{"arch": "transformer_decoder", "vocab_size": 217, "layers": 6, "norm": "rmsnorm", "hidden_act": "gelu", "fused_qkv": false, "qk_norm": true, "dropout": 0.05, "tie_word_embeddings": true, "beta2": 0.999, "l1_shrink": 0.003, "max_steps": 5200, "final_lr_fraction": 0.1, "warmup_steps": 520}
Rows from block 3 of a small autoregressive pixel model, named by matrix and row number. Rows with one number belong to one neuron. Each number is 128 + 24 x the weight over its row's rms, rounded and kept within 0 to 255. All counts start at 0. Numbers have three digits each.
After each neuron's rows are labels from the 100 images, of 14976, where the neuron reaches its highest value: "strongest on" is what is common among them. Only what is clearly more common there than usual is listed. The data: microscope photos of single blood and bone marrow cells. In brackets: how many of the 100.
# fc1: MLP up (model.blocks.3.mlp.fc1.weight, 512x256), inputs 128-191
# fc2: MLP down (model.blocks.3.mlp.fc2.weight, 256x512, transposed), outputs 128-191

fc1.47:140170144167121151149095120127106128131129151153113154113139112152139109095131133135131115128114119159139120141138132092158146159134080135124147165165124174149163115133164101082123120199107178
fc2.47:132125111125134143131113149110119130134102127129117131140166121112175145133088136144150131114120132069144157177129106096124186129154137120154106129145110092128139111144126127143139146128130102
strongest on: cell type: segmented neutrophil (53); smear: peripheral blood (38)

fc1.383:122122167134165154130120134119165111111088144121119114119129117138146107096177158100116131128056103121124141126100150163106129094111130108129122119149116128127157108137099082101131129118086128
fc2.383:134131155079099150184115137162119127124118112128193128130161126092157077235101119123106120059160130146186127100129131143116125115118103128126137143142147142205148143133045134159134133078122131
strongest on: cell type: segmented neutrophil (52)

fc1.478:135127102148074133126148129089151117146112154126123106155119094173135109128094126200127118139154113113150146101117137123109092157140151127117136105123123127152138138136122164167131171131138083
fc2.478:139129094193140132151137129134156129165130129128111127108129138113123121043116141142094133145132181113139130131148114160167135109203129120079129110119116139098166138127127120069130125133122113
strongest on: smear: peripheral blood (96); cell type: segmented neutrophil (43)

fc1.149:165111128101120108123159178141153154140145132182084139077114153126145135194120157157125125115138126132132140130134142141149136161131085143080090123119126148126126159167129172126118124143141062
fc2.149:113133136112168128130109119118102128105129128112131126131134138145136177141148130127139128102125126077098164133111134100178129117138106126192170103173164100077141139075137137130117130143137128
strongest on: smear: peripheral blood (56); cell type: myeloblast (28); cell type: artefact (28)

fc1.414:128103132147174152140168119140118090177129140167135128069081169116123141166132112130133128140124164133138142124175130154118146142107146122116130133162110116113186093128123117086141167158101115
fc2.414:120122102149115113124146106129117125129126130147089090106099162117073186095121121154129113183146143136114156134139138143142197124128145158141128128122140094133127147122120160093103134124099128
strongest on: cell type: segmented neutrophil (40)

fc1.204:130121127182148117146150168122107125146110152123081107153129093119162072108109133103115140159162102150115149152081124145112121126101134110164151122119179119121145133149082129087092122111123134
fc2.204:117108124106116126110107114110153128120141115096111144124096135120154129119142170127138120132089088094098121139109131114129238151116117124131147139124089102092140134127108116138088125131124139
strongest on: smear: peripheral blood (59)

fc1.488:141107130091175153112130150133178119181128154135054101160121141130158161162108147108091126139116118128090127123114138115125094124137142142150159121198144060105149114138120146052122086140110123
fc2.488:122142148123086095124130122125076130051157133121187153101149136169177142132119125125114127145120104091112145050123139103085146149150095129137121098112135125120125132123130153153132144104139116
strongest on: smear: peripheral blood (49)

fc1.135:143130141101197118101106155149145146143143125114153134150102152129089134123122184125143126086146152097148091126122149109123129154134112100121131113123120106152129150131130087071110113105133129
fc2.135:128135118170116092130203149099121128058121136113122122119198127164119095158128126127123129150125130117104137064123145127172100107212135126139111129115128158122119136135178133131134127134137124
strongest on: smear: peripheral blood (98); cell type: platelet (33)

fc1.508:132169161118105117123121124132082092188145081156150165131122128152114114117146113116114138142100164126123136109081084108139128153118120129135131093168116163112093097101105124152097149109116124
fc2.508:113119116125133130109131126095092128192111127166133142136123117119177141138147116114124130147170136128101120132163169122095066133102098127195140121107150135201112152136116140136132117097133115
strongest on: cell type: segmented neutrophil (48)

fc1.1:134138147131174137087200123114143134138164153116129145064148153140153164139133123116129135125123132141112125085141101122134128180125115165121092127165137125166102119144114134158098117151152127
fc2.1:134113150150162127136077130110092150137117138110199049137124127134120091149157138119165127126173110153136139130153157136159105128127117127121120126133128089073087177129128113197115145163113129
strongest on: smear: peripheral blood (71)

fc1.509:147111124155135096100137171095130147152132145153171158093145159132183135123140133195129073204122192109130150160127127124129124141163086094125136128130154125125121130135174113113151172137129157
fc2.509:132113142116128129135116081124095157116134124085150154106132100126160086146111127128073134070125120146128097166110141134126055126090132101104174127154117140129135100123093136223148196079077114
strongest on: smear: peripheral blood (86); cell type: lymphocyte (34)

fc1.386:143144136135102140182138109138090120130147125081126128149184160083158146116096147150089129165114141047164073132129102176130144108176157118116121162159126094125118129110153119083107137163121108
fc2.386:113122127163142131123132119121113120136154125110164129121152125124133138154118083119105133170120099134086099088127143141131091098083064142121101120146116141141123134108064128170126133096184139
strongest on: smear: peripheral blood (97)

fc1.214:180152124134187085199162134133145080128132166126147156129168119158131132136173132186080092142124130132132161154176144135166132161142088103120120128153164107087152132115140068103149086126147128
fc2.214:101126134158135128067124126140153128101135171153122128110145137099146152129150134132123111126081092072191126137128110137128069134126130095127124113125092127084104096166154106113162127124135119
strongest on: cell type: segmented neutrophil (40)

fc1.210:163123151146115114167128133170161143138136122145155161102091140114105131135129126125140132134127165151121119130132119130145142135118127100125103105138127128120157140143113146121133088147117167
fc2.210:182147126131074113132147149111131126089142131179165168073148189129130152172119059146107112150149138118135104109149131185140146110173121137085126128099116059132129124177162135119119119138118137
strongest on: cell type: segmented neutrophil (47)

fc1.84:120158126109133125171146123139140117181140193141087164113143113100108168158107191126076101154100150151138140135137122175159087111108125117123118160149138112144157147162116144123125139132095128
fc2.84:128142159130107103120161167093129127136151171125149120124110101129138135166092136127142120102128107139114147120147129116161097134103126129128143087177125101120088132142129156129130147119127127
strongest on: smear: peripheral blood (100); cell type: segmented neutrophil (46)

fc1.41:165177151065159136118114133131171156148137128156116124197091140117144099198109102125114117128136120131145127138110112138115141145149160101093139170133122100138098155107157141100071158128126137
fc2.41:147133122143091107128125142110120128093118141128118134125162144138172161126128102127129121139109108083092130096134140129187125143098110124131106090134141120024148099154148129127131103139131135
strongest on: smear: peripheral blood (93); cell type: segmented neutrophil (50)

fc1.114:121146127135097128163116121219125119150150139160130129133150150119134143083125114152123092137119130057167165131140122091071124155111146095123164156160143106094146140135125122119107127136120114
fc2.114:121112111118151141121077144115082123136159128145177084124146113128152143141163139152178129180135111085117127097133095138186157147119138110134076111131097141188121195090138093164125143133114135
strongest on: smear: peripheral blood (91); cell type: myeloblast (40)

fc1.226:094138133122075145119127131136143112186121169146134185135107097129163127099157144155103070141110179110128168122079067124155119121114129118140107133140091124098120128136121085088081092118094135
fc2.226:110116121134162153071125117150128137102127126112127165136068133126121157147156142128144150130107137137099107146128102123150129103128140123107137072140175116147131131160162147131130113106123129
strongest on: cell type: segmented neutrophil (53)

fc1.202:151119155088113115107123163126115127095171131155123127154162140128144059143165151130126129073114127115109101142105146135133129119130134122161089084135177147146102151119147141137109151178127113
fc2.202:135115153150155121092118125130119111154122131186165144082158139159140161117117137127109141130137135180152119111085121139106131108106104130176126111127119102137125158104119128034126088118111143
strongest on: smear: peripheral blood (86)

fc1.307:157174121114120155160115159060120141105137132173165151152151132133143134121148140157089125141134120118100134122146088137121126112109110118130148132129128104108154137125141149134103138194148143
fc2.307:104169113086138146136126104132156135075089143108123077123139137113090120124108110130126150139125108170084159151143138155104144198111154132126126066082138138111109087116066134101106136124122130
strongest on: cell type: segmented neutrophil (88); smear: peripheral blood (35)

fc1.420:108167149191139128169151124140159113129130136137126143154123131119114138147112118154053115144133144117173128128133104142170142113127130079077128100160121090157159124154097137089116139068124161
fc2.420:125109126128145131132130142120131148078123128111144101165153152160148117148114120142130129151132111154078118117140156128091110099115123082073128139140104121134114121150166142149144165158146131
strongest on: smear: peripheral blood (56)

fc1.184:132116118113130118165141154105134172138124175097103172131137138091099119127120163139112131139108148123127136129083106144178126169102147118132127116150107116136166103166122089126105125144083140
fc2.184:132061117140133152124115138117130155148162131093156133117142135114102135131140169119152139158128122096074109096069121140153159129102140128146128115116102114143143120163097119142136137150112108
strongest on: smear: peripheral blood (97)

fc1.283:180144141115134102134162184124146174138126121151122117129114109122106162113123163108115136140119110111147137196092140135124130131163126128133106130125129117079155142133161124129152159158211123
fc2.283:105102086194179131153123095131130123103107125123192132121113136146122109091120104127109149122142177132162137057129133171118131119096118111153114155123118095157133115099114122094088057152084141
strongest on: smear: peripheral blood (58)

fc1.59:128138128111131127163125128146105130156132086135160138113118129106134159119137095148114122155116154095100136166126120070131149173088110143108111161136092133090116122142142090092092135131141118
fc2.59:120102121125113141098112089074169145136128119145133126081101100102124134111129130130159129126145151123113115127121141131103126069111128112115112108126124106175130130133102165089098116141084118
strongest on: cell type: segmented neutrophil (73)

fc1.391:139132105102129119141097123128136138129121086154104126170095142141122165142134133130102104182114131089149170140130097133140129134079134123143159132167090090119108125141173101109105135133130148
fc2.391:129097134146127094088128129110117128079141125122189162114132111160145106128142131128118133138118105130077117120127195133121182131150125133090128101124122087109156178106161138100137144091143124
strongest on: cell type: segmented neutrophil (79); smear: peripheral blood (68)

fc1.447:128135109124118127124124130127148123145142131124148161111110141132129094129142130104108113095146095133094151123177119123143127153121100126141106130136126101099144118124130106122113107118130102
fc2.447:115138111133119138127149116168111128073143112127105095166139135119100133174125139125119138113035174173146131141093121121063107146150128089121131120171151156116184129148127137144137110120127126
strongest on: smear: peripheral blood (39)

fc1.487:161101113140121146126129129112096176129110131142165131137137139151067166123130163131130138144147084126119135136106127107146117140152180116126130118160094132113141162156128142122127141139140126
fc2.487:139116097127106185137134123149136128136116128162131126126161102128128124132124130130126128071115202124123090118112059124112107089086092128155140150136080107105132125078109089123113108140064165
strongest on: smear: peripheral blood (93); cell type: segmented neutrophil (48)

fc1.459:118121128129184138115122100100099124118145141145147147131166184128164172144156130122140111130116138100165133085150131120134152127166138104127130142135102128115156123167154112169137154121094130
fc2.459:131122138147173141136157130053130140136125116087171154090108085157166129126124122116126179137144138112094146074111132125139065112119124110126150127169140100179112127133153122168123173126128129
strongest on: smear: peripheral blood (69)

fc1.49:123151136141112145147110142135130085114111099117144135109134077128125149121108122178089130157080125135152140127125134139153130149125108119100082136144109113083116122143155107125141126112128117
fc2.49:140112107129138129159080130128174130128123131126125131117130128127160091134157150127125111122114126070106113126117124121124141126116070127154105125090081116159099115092080134144079083159097114
strongest on: cell type: segmented neutrophil (84)

fc1.28:159105093085154096136147113098139137132159151133141133098138124107080110091145147088083126157121147115097128111114165117132175142128121111136142161155117124106119122124144099082123115206108109
fc2.28:124146136095125111137133127128169145096104128128090126154166119110133074164134112127136125149153118136156135116127115125084215141147146142108093088129128113193130138123113127160139130108141129
strongest on: cell type: segmented neutrophil (96); smear: peripheral blood (78)

fc1.413:155097116122053110118131188088075130137110112188128115120113137108133128125114134135111147142163164126159118162125124099135120118145128102119076119170134121099126123104169131125114130135121126
fc2.413:123110127135122140134120122116160123108153138084129131115140123121122132134131133128114139103102131157091115091122155143119107105053085129174126125142125123173128128133106127124112134151128133
strongest on: smear: peripheral blood (44)

fc1.422:123121188112127111122205120127152101105147149073138148060152099119142119187096128100092122126129169136134100102125144106185083125136105138133117124163119144100099130130136091156124129134127108
fc2.422:147131143140119122129121138130147127076166124137154127092162143142150115080123121128140132102127146143150099088117177139115129104137115121129071111066107136138094117130120134062113117158137131
strongest on: smear: peripheral blood (79); cell type: segmented neutrophil (49)

fc1.18:143130123103091141148121139097108088104134165141117127131059124113124093097122142163117128158160189116104145112126131131160120134095139123116139129135082092104152121154128094107128099172137122
fc2.18:128108120166132123133115119134130128181131128146081107110154116093173129150145139140117145109129116124119104185131131114056123098150138136123093158155139146101083158088132111125128131096133132
strongest on: cell type: segmented neutrophil (93); smear: peripheral blood (50)

fc1.68:131148168123128136124102088112156126125127136060148132129137136129147126123098132117137123189099129127129128135128134102111125130099121123145156113213108165127064098100090115163147143124093129
fc2.68:128135122129148140135147090144117128075114128175086075146086142113104179117129126127070134117159094144120144155127103183069121125131125137123079116076208132096124184128126169134145133134168109
strongest on: smear: peripheral blood (91)

fc1.72:148130121098152131139121134104147103134127138115167142131194155110093163120166144117130140148118079081126129106118120132110116146139094126101130148102132121135129145144135069080079136129146133
fc2.72:130151125116159128128169109134193129105107126137071123165064140109134137145104112120120131129145131158108161144139125160128057132170143127125111123135226115186144125126136161128121121127123120
strongest on: smear: peripheral blood (93)

fc1.20:137096161147112126100174118102107137129172110168152147105128135133156166165157128056142161172135153128151093124142119142135103082141151110127127132152129126131137114125185146128118137123123097
fc2.20:105105155115165112148186136111128137109126112107136164127111121134189126167129093148107165230133140123117151100132147144131082132165142127110133094137122099163123158122180131132120125128167133
strongest on: smear: peripheral blood (48)

fc1.474:140170115148138132145127131159140144146126117175132118082055158113132167128125104128128120132102155139140138120151121097132166153117119129151119125115132111099141164181128155057119111132107125
fc2.474:097131141099102084111143134116148123173130109122117125136133142123088137134166090128132108157108119139145124121107123129122173119099135158096126112168175110172128140123128133126126111121135142
strongest on: cell type: segmented neutrophil (44)

fc1.190:119157113082116099164126134149116126130091172082120156100146131105144136162135131138094127140133148146128139132125119143170136152076124124102094118173162115133129118130106104165125130122136113
fc2.190:125141131119060106139117128130070125113148163188094125142074148140129127149072125150091111112133117123147149134162131135109108122139123139149107145091136173112132100106120092133129124123164143
strongest on: smear: peripheral blood (41)

fc1.172:126150144129154116121130131153134168098147175185135134113139121095110113153119123125149127111101065133121118114129158125145093139087117115122130132162122144138118149175128112104096164102109123
fc2.172:131066144135091137108138122082132128106132157130188154105127116141068078175113094127163130118125097107127125093134155121105140109126119187138128143106118106165130124159140114107147118148126128
strongest on: smear: peripheral blood (90); cell type: erythroblast (41)

fc1.306:139110157105191152107109136124121140124098125133143102122068123179143137120126111123126107157130115085090112191113103180117140162156119090126096141189167125074114129154125124066148130112127093
fc2.306:130115124119078134127134146100125128105155136101208151133148135137160126140141160130111129138148138082109119122152159132097083115116066066143112107128129082139128147127164129166133122146112118
strongest on: cell type: segmented neutrophil (65); smear: peripheral blood (58)

fc1.191:124145130147141103133160131159136131143127150134151119127110181137153138179144126124127067121152158136128150125128119151165195140110118132118129138151125094051149134158119141130117111110126134
fc2.191:122107111134094106162141098117088128105139128146130142099156096128129174089144075132106106116114133131123103128137138145103100142068129160113143137117151103134044115083136143103130120136128126
strongest on: cell type: segmented neutrophil (61); smear: peripheral blood (41)

fc1.393:147153154088144088159108205114140145133111140129144142131130115152140125098120154114117114117125129095130119125118124163132118124138099134094133131144127135104127122136128127089120161149118136
fc2.393:163130185125097103153161128153152134102109106145178107126090133102142091119098128129130131067121128169139139129117149087131167164134156133099123102115149115117170115116122102143166144128138158
strongest on: smear: peripheral blood (100)

fc1.291:127152091177167109162155137128093109129093124159169127110178114095105134151166141094130071144122132118152108130120130122148144138135130125170125130147119129102191127148112130115099062119142120
fc2.291:117155137118169099124106132126136127172149145127126133081113169151120110072118124126112096133113100149169146138120140112131135120120134165137145136097134083100158136156114127098130130113130139
strongest on: cell type: segmented neutrophil (71)

fc1.295:124126078126127122073121118134067125160125101138104153110126149108114151138167168114045124157128112153142110112123095139100136140124102136124120161163100113162123154137113124139126059107127096
fc2.295:119136137134110122138113170100173125091135129125228142145135114123150154101124088127133125154130132085130134077134137127135162085112119090141119124126122097141088109130128137120142126165125127
strongest on: smear: peripheral blood (42)

fc1.268:141145192127100136174149141113097135070135122116135102165139151113149112122120150147125114131128128118162133152147125109158147187178179089105131159138155117111118127144095114118129131148128121
fc2.268:129126107105146129140070139146145159156126125124139111146115123143152147129138134119160120119104138131117134138127115114168100123093092130147223120142113086125129156169097119139121133130109130
strongest on: smear: peripheral blood (78); cell type: eosinophil (50)

fc1.216:133144154130116116145103137127117132099116124135180173105130150091087145141093169150038128155128121113124112129111122136117137142140125079116145075153130124128159133184142121136113141153138127
fc2.216:140106124120130174113145084107107138147137146092124082154097128115114165167184136109153134127128155129151081119133156150108130068124133140115106139132105143124133149138144164144153149143104117
strongest on: smear: peripheral blood (63); cell type: segmented neutrophil (46)

fc1.464:127129138128148168130091119147128086152122143100166132097152107083156066113067138134139127175121122165130132134103128121129104148155085109114154119106118133133117067135134132092101202129118120
fc2.464:128129132132093116127130140131153127122154151153168190103061147133150123146128089127127123122125129121126116109192138149124196116127122157136118159117168108178119168110141116126125093146132130
strongest on: cell type: segmented neutrophil (40)

fc1.3:147074155147099125118158141091113132128129135115151142131178110132140098132111134089117096159114121113191121140124144120112129121146170129124127118138126110127166121155142129163117171119120115
fc2.3:158130165127105114141134114068139139121167128129204125099103136131164097158143109122123128172107121122143129069125144123141151144130104104123110137117110105078158128142122115111134167127126151
strongest on: smear: peripheral blood (86); cell type: segmented neutrophil (48)

fc1.136:106127128174096168128132119131116107122146132154150163107112094145152170139126131137119141178122171121157076127124143144178128125144121137120125120128117120128146131141134129168168119133109109
fc2.136:148101150151138124111123130113112128130128130106159152132255120128140124099114127132140114147149124098103145125135125127146146127130124126137134114124095153145141145118139127122147141125147131
strongest on: smear: peripheral blood (41)

fc1.454:135138147092167126118098138127134121116117138151091128121155132104161113115109132103150127195134112078169092151069136126145145078154156145134114100152169119039148128133153113096100117130070123
fc2.454:129119187136098115130128118128151116089230122093159131095112131145176124141143128128124126102123119134104096053120143133115122089126062116136110140139138125133088125151131131147124120141127135
strongest on: cell type: segmented neutrophil (54); smear: peripheral blood (48)

fc1.140:152130113127121105123129144167128092134129139133123106113137113174150125121145157131113087123083166136146159143119145079133107112105109120162101136163133111125112128135150130076131125177136127
fc2.140:128120135112104123108106119141155127115131127142172126178098144122133125172156145118118123077093153151130139131096148110105106104122123130152141097104121129091131110147137138096131127104112123
strongest on: cell type: segmented neutrophil (58); smear: peripheral blood (42)

fc1.374:130162162116151105128124125103146122149181153129125120160072128156145137098120155129101078155158124161169168130118139111175156128108119104117137156154144114147152127139146143105120140149103092
fc2.374:092145083163140133103140113135119129150103136171106106128156141128136168141144110112137137089073140118178142133086103116123106122112144153179128119165146145106064125140126138190130088129142123
strongest on: cell type: segmented neutrophil (47)

fc1.482:122171137108134087131125138129139113139095130150129151133156151149084144159141122139157042133118090124142148136145116120133118166110160155124110135158127126134125140162136116150115125094138084
fc2.482:114150133179126126129133118120129128132146128104127105125122166150156134053110094125085143106148126132125130125144134159150054064135145137133143131101185118130129139116122138120106145158140127
strongest on: cell type: segmented neutrophil (53)

fc1.408:136124107103127105125118148116149127139148128125111150201074164109123103137152155146132125128098121130132138144131115152139088132126162138079134077175064174118179129147129126112160135157122125
fc2.408:131118135147086134162052124139079128140125128115124128163160140127192142098127140127108127093135138135142119128102131126115137107119116096157130159110143131071107115125092120116120137130037131
strongest on: smear: peripheral blood (62)

fc1.451:132119112128118146165105106131110141102140180186118128128166135107080117150162125117109123153151113090130118171120119142098096145153151122114139131104184128118096125180134128086084089131134095
fc2.451:134144127135124116135150154110171132150129104125132115156145112138148146111124131120150132136127162123159149126131098127121132116162129120153098180128095128151129128124105142168140147138131114
strongest on: smear: peripheral blood (97); cell type: myeloblast (27)

fc1.263:111128104123122113130118092079131156125144137143126172084107143142140166088098085114126128142127122115098095148129112122149151134131126130134127128136116115135190055129096165108111081120155126
fc2.263:136153136089164134126136128122130128135130128121156144149106135143140101169137132128129129124102159128150183135129252126096127135125129132128128102125156102140135120129105127130146096123105130
strongest on: smear: peripheral blood (58)

fc1.350:111125129146093115176160143124123125168081135162122128151111108136111189134129138130147098137136156094179137174200143113095100140107149127094075157183143108125129143159098131120108124124133129
fc2.350:117113118155253133138091108130113152117130145091142129151139152127163071162180124136108162094136127171103142131128127150119107136098145098136121125120130125178132115093129130125127126106212084
strongest on: smear: peripheral blood (99); cell type: segmented neutrophil (40)

fc1.169:124139130162133125145160170120113125151121168147115086123127115127127080122098137127131121164138082096122116133127086117148095117142191144081094118133095147111131164109130127146130116116126106
fc2.169:125114127120146150074124124126132129170143128128092131122185134091122134118126127115141139114092127138138114129085119104083122104116077150176161114228128134096193151141123105102138081132120116
strongest on: smear: peripheral blood (64); cell type: eosinophil (32)

fc1.345:136157082135093097164130146117122168108133138133131095142091135103148094085121129130108159119139175135142133130094111129146112121178155125146133097119129092126128127161127143118124136189146088
fc2.345:134145110162161143108151116102132127150126128125100132163128164108091121108096110129066150131170139186110114184128106183124075217128125113098133125096190156140152127141116122160158127081188125
strongest on: smear: peripheral blood (94); cell type: segmented neutrophil (40)

fc1.327:133142118150171118141143112125165137141131113119134146141126128132116187111117142102114144155100184121185136079094118117130144103173131068089155135130105084120183129144162166129145119169094076
fc2.327:132138180173121130134192119080110128141129128111133133076117093142130121151109087127124127161180048128106152078128113138100057142115103178142125092130156184150139140109113095126108129130168153
strongest on: cell type: segmented neutrophil (57); smear: peripheral blood (54)

fc1.246:129126132120089109129140122090111089105116127132134128087112159106101192095086085091165130163130119111117088121102163127129142135126121126137127142164122129105124125148122082175126130125108116
fc2.246:129123128128159119078132124148148128114131128103149110134134125139115133144148128129134149120124143158072189113128150122130102134158135126191131123149110123163134142141152096130128130136142124
strongest on: smear: peripheral blood (79)

fc1.432:163136119183128119138163148096145132089121126116122095132102132174116166113115136122139133177128092135136123115152102143151131089122096123118171155191113131094167168124181118092115128119130142
fc2.432:118124122099137151093076139145124127131132144182175115129129116119142135120121141131161126121145146122145129122113120110155117136107099134146128087108135128166087082121121112161130136135154128
strongest on: cell type: segmented neutrophil (45); smear: peripheral blood (43)

fc1.284:149138127120173126146176165095117116126093150118120100134136130119130140163155152125091134144105126116142182151132110149147117148114141108123120132147165141163127134125145122168119129136132068
fc2.284:137135116089079123146105142123087129105114143154136117117161145134148102158137144102131126087130112104093120100128159073158076126111074116126115111126095124079115152139135115130119133109108140
strongest on: smear: peripheral blood (73)

fc1.126:088087139115088133119120131144119189142172108106132182128120119146119182118120051140149127139131130126135133135122108128112169213141146119121102122133107098095161112055129129107130128156176106
fc2.126:133158147119186141133123134116126128152119127108142147148194125127130116071085137128130128112127127198142142131134153118129175128115099092128144141100157132221124121134135138121120143127112125
strongest on: smear: peripheral blood (43)

fc1.419:151121125136124130109150197062124130105075140151122092112087098084118151150124127148104124127126161126146130114130157116135139121135111086145131117163109124125150152132149153127137117166107132
fc2.419:124140142126163126132117133130156132136108114140147122132202135116088169126079133121128119127109115133146121172106119130146110158151100117128115144116116196131128118153106162069134189076140108
strongest on: smear: peripheral blood (97)

fc1.228:121080147130127079128125148161101117146120130151173199149122174102125133154125123121117123121150109114142124111132126165096137144124136111104136119076111073109104130146170129140083089145136141
fc2.228:110141137104137131142130156136113115128113126144090110155132159149119149144112117124084120112174135193120136122097129134135096111130115169071114135142219113134121155149137151134157148103125132
strongest on: smear: peripheral blood (67)

fc1.502:130123115082135119163124141123152121082145128161145120081119133149092163149129150128119184156094148093091081166110114135112137113134148132108124138107156128093100085176139075134074140108129154
fc2.502:126135120118121128151124122111145138138115127130130092108117094121135113135109134128157131185187115115132156117142094174056166104180141129130128105112131170137127133092129127112109148123115131
strongest on: smear: peripheral blood (35)

fc1.376:122139165072138127148140145141134120152130145113110148090126107121159106129123102123149126155104156120125130106162160085139141186127128128138100106135097075069125139142099143136134121138098114
fc2.376:128149162113142096120138132128118120071145158156146162135099138146096129193154121148132110124132133102128138061134128125104133109098091150141129114109132153126108070106144109088128044137151135
strongest on: cell type: segmented neutrophil (79)

fc1.299:144173135124131120153117091118111112133098135193166128090129110131081127116139120127096136159117130163128144135139120132119101138107109119136144126134155127136128184110135129125125190107110117
fc2.299:129116137108110118081147138183122128081142127105125124116118126168120107107178126123122116113135110082130111129095128109140137122151124129133097130073081145114142123121098122113134107132098113
strongest on: cell type: segmented neutrophil (41)

fc1.262:144160108159130099131131123108109105131178145121167128115128118141098129193143147159152129128153109131123129137131093117135128131178138141126077125137161096126141133099184106134118146103158078
fc2.262:123144130122124134142109123133101128110128109119139093164118138136127134104146121127129123080096095235107161116108136121130074143099129114122159156136106189131126111125130150164128128147146127
strongest on: smear: peripheral blood (95); cell type: myeloblast (25)

fc1.15:136129129120120076159141130142156134139141139164083117125084140120141150137137168123131090119100128133171139102160124129106129162117160108144127174173078146140117139169147142118126137179109139
fc2.15:102071109131131144120116025153146125137101127104084101129122118120136134149144141120122142120110144061129144128082100159173085138133126104184123129134091142117129128117121122095155072161122119
strongest on: smear: peripheral blood (87); cell type: lymphocyte (54); cell type: myeloblast (26)

fc1.227:153134120086139089118114165121128113107082100116118142128121152130138102150136152130129101146117118131096100138118136114141155135132118115068161131174135134099105167165182078147149114151115113
fc2.227:128130088127180138119114153178182121125111133092134130129143132132131136109175128120128123199075118114142106130140177108110115126109124097105125141174138130133129087126148152152189120076090122
strongest on: smear: peripheral blood (97)

fc1.251:141113143109134148142160128140118137139129088154114130125143132106171138129130153108152149125098121092083097130120167137175078145131124125107147157166131128138124124104134108117073128136073107
fc2.251:128137093116174123117124165155112127126140125155124139163159160121112095112127132123118127121134149089153129148099137122173153174174162129091131092086097090158102111116146135128120135139115128
strongest on: smear: peripheral blood (89)

fc1.141:126109121108117116129115133123225128093138106148153155123126177117140170123129149142108076106120086102191131134143156132110133080119118118088133121107127066089160124141134129074119113133130099
fc2.141:126174141129147124130182129125072133140130123132106125130140127068162114148135107131125150138136120132113125156130138106150124136149167131125126121165119115128190174173124132122142187123102133
strongest on: smear: peripheral blood (39)

fc1.387:136101096172157121168174106147116158135133141095111100134146099191119163086119151130105108129120132083152123137129129129126113136127158125108120201183137123115125131149169134096129128167125153
fc2.387:127127130128137130126138128149145127134115124139142108128103157122114103148171113128116129117134136144176113123107110122125178142147129115088100108074130167139145106104102128096157100148137138
strongest on: smear: peripheral blood (88); cell type: segmented neutrophil (40)

fc1.406:113144167122131132128160139096119139150142137122116125121172123127148136136126162110089075115156093121114138130130102141155138132088111123128131157148086072112107160161106140138126124130139125
fc2.406:139119109129121181139103111073112156168136132121168153088098106086164107115131127128095146102159130113148108128106084122090127108120136098149130116094125131144140065093111128119115127177093116
strongest on: smear: peripheral blood (85); cell type: segmented neutrophil (40)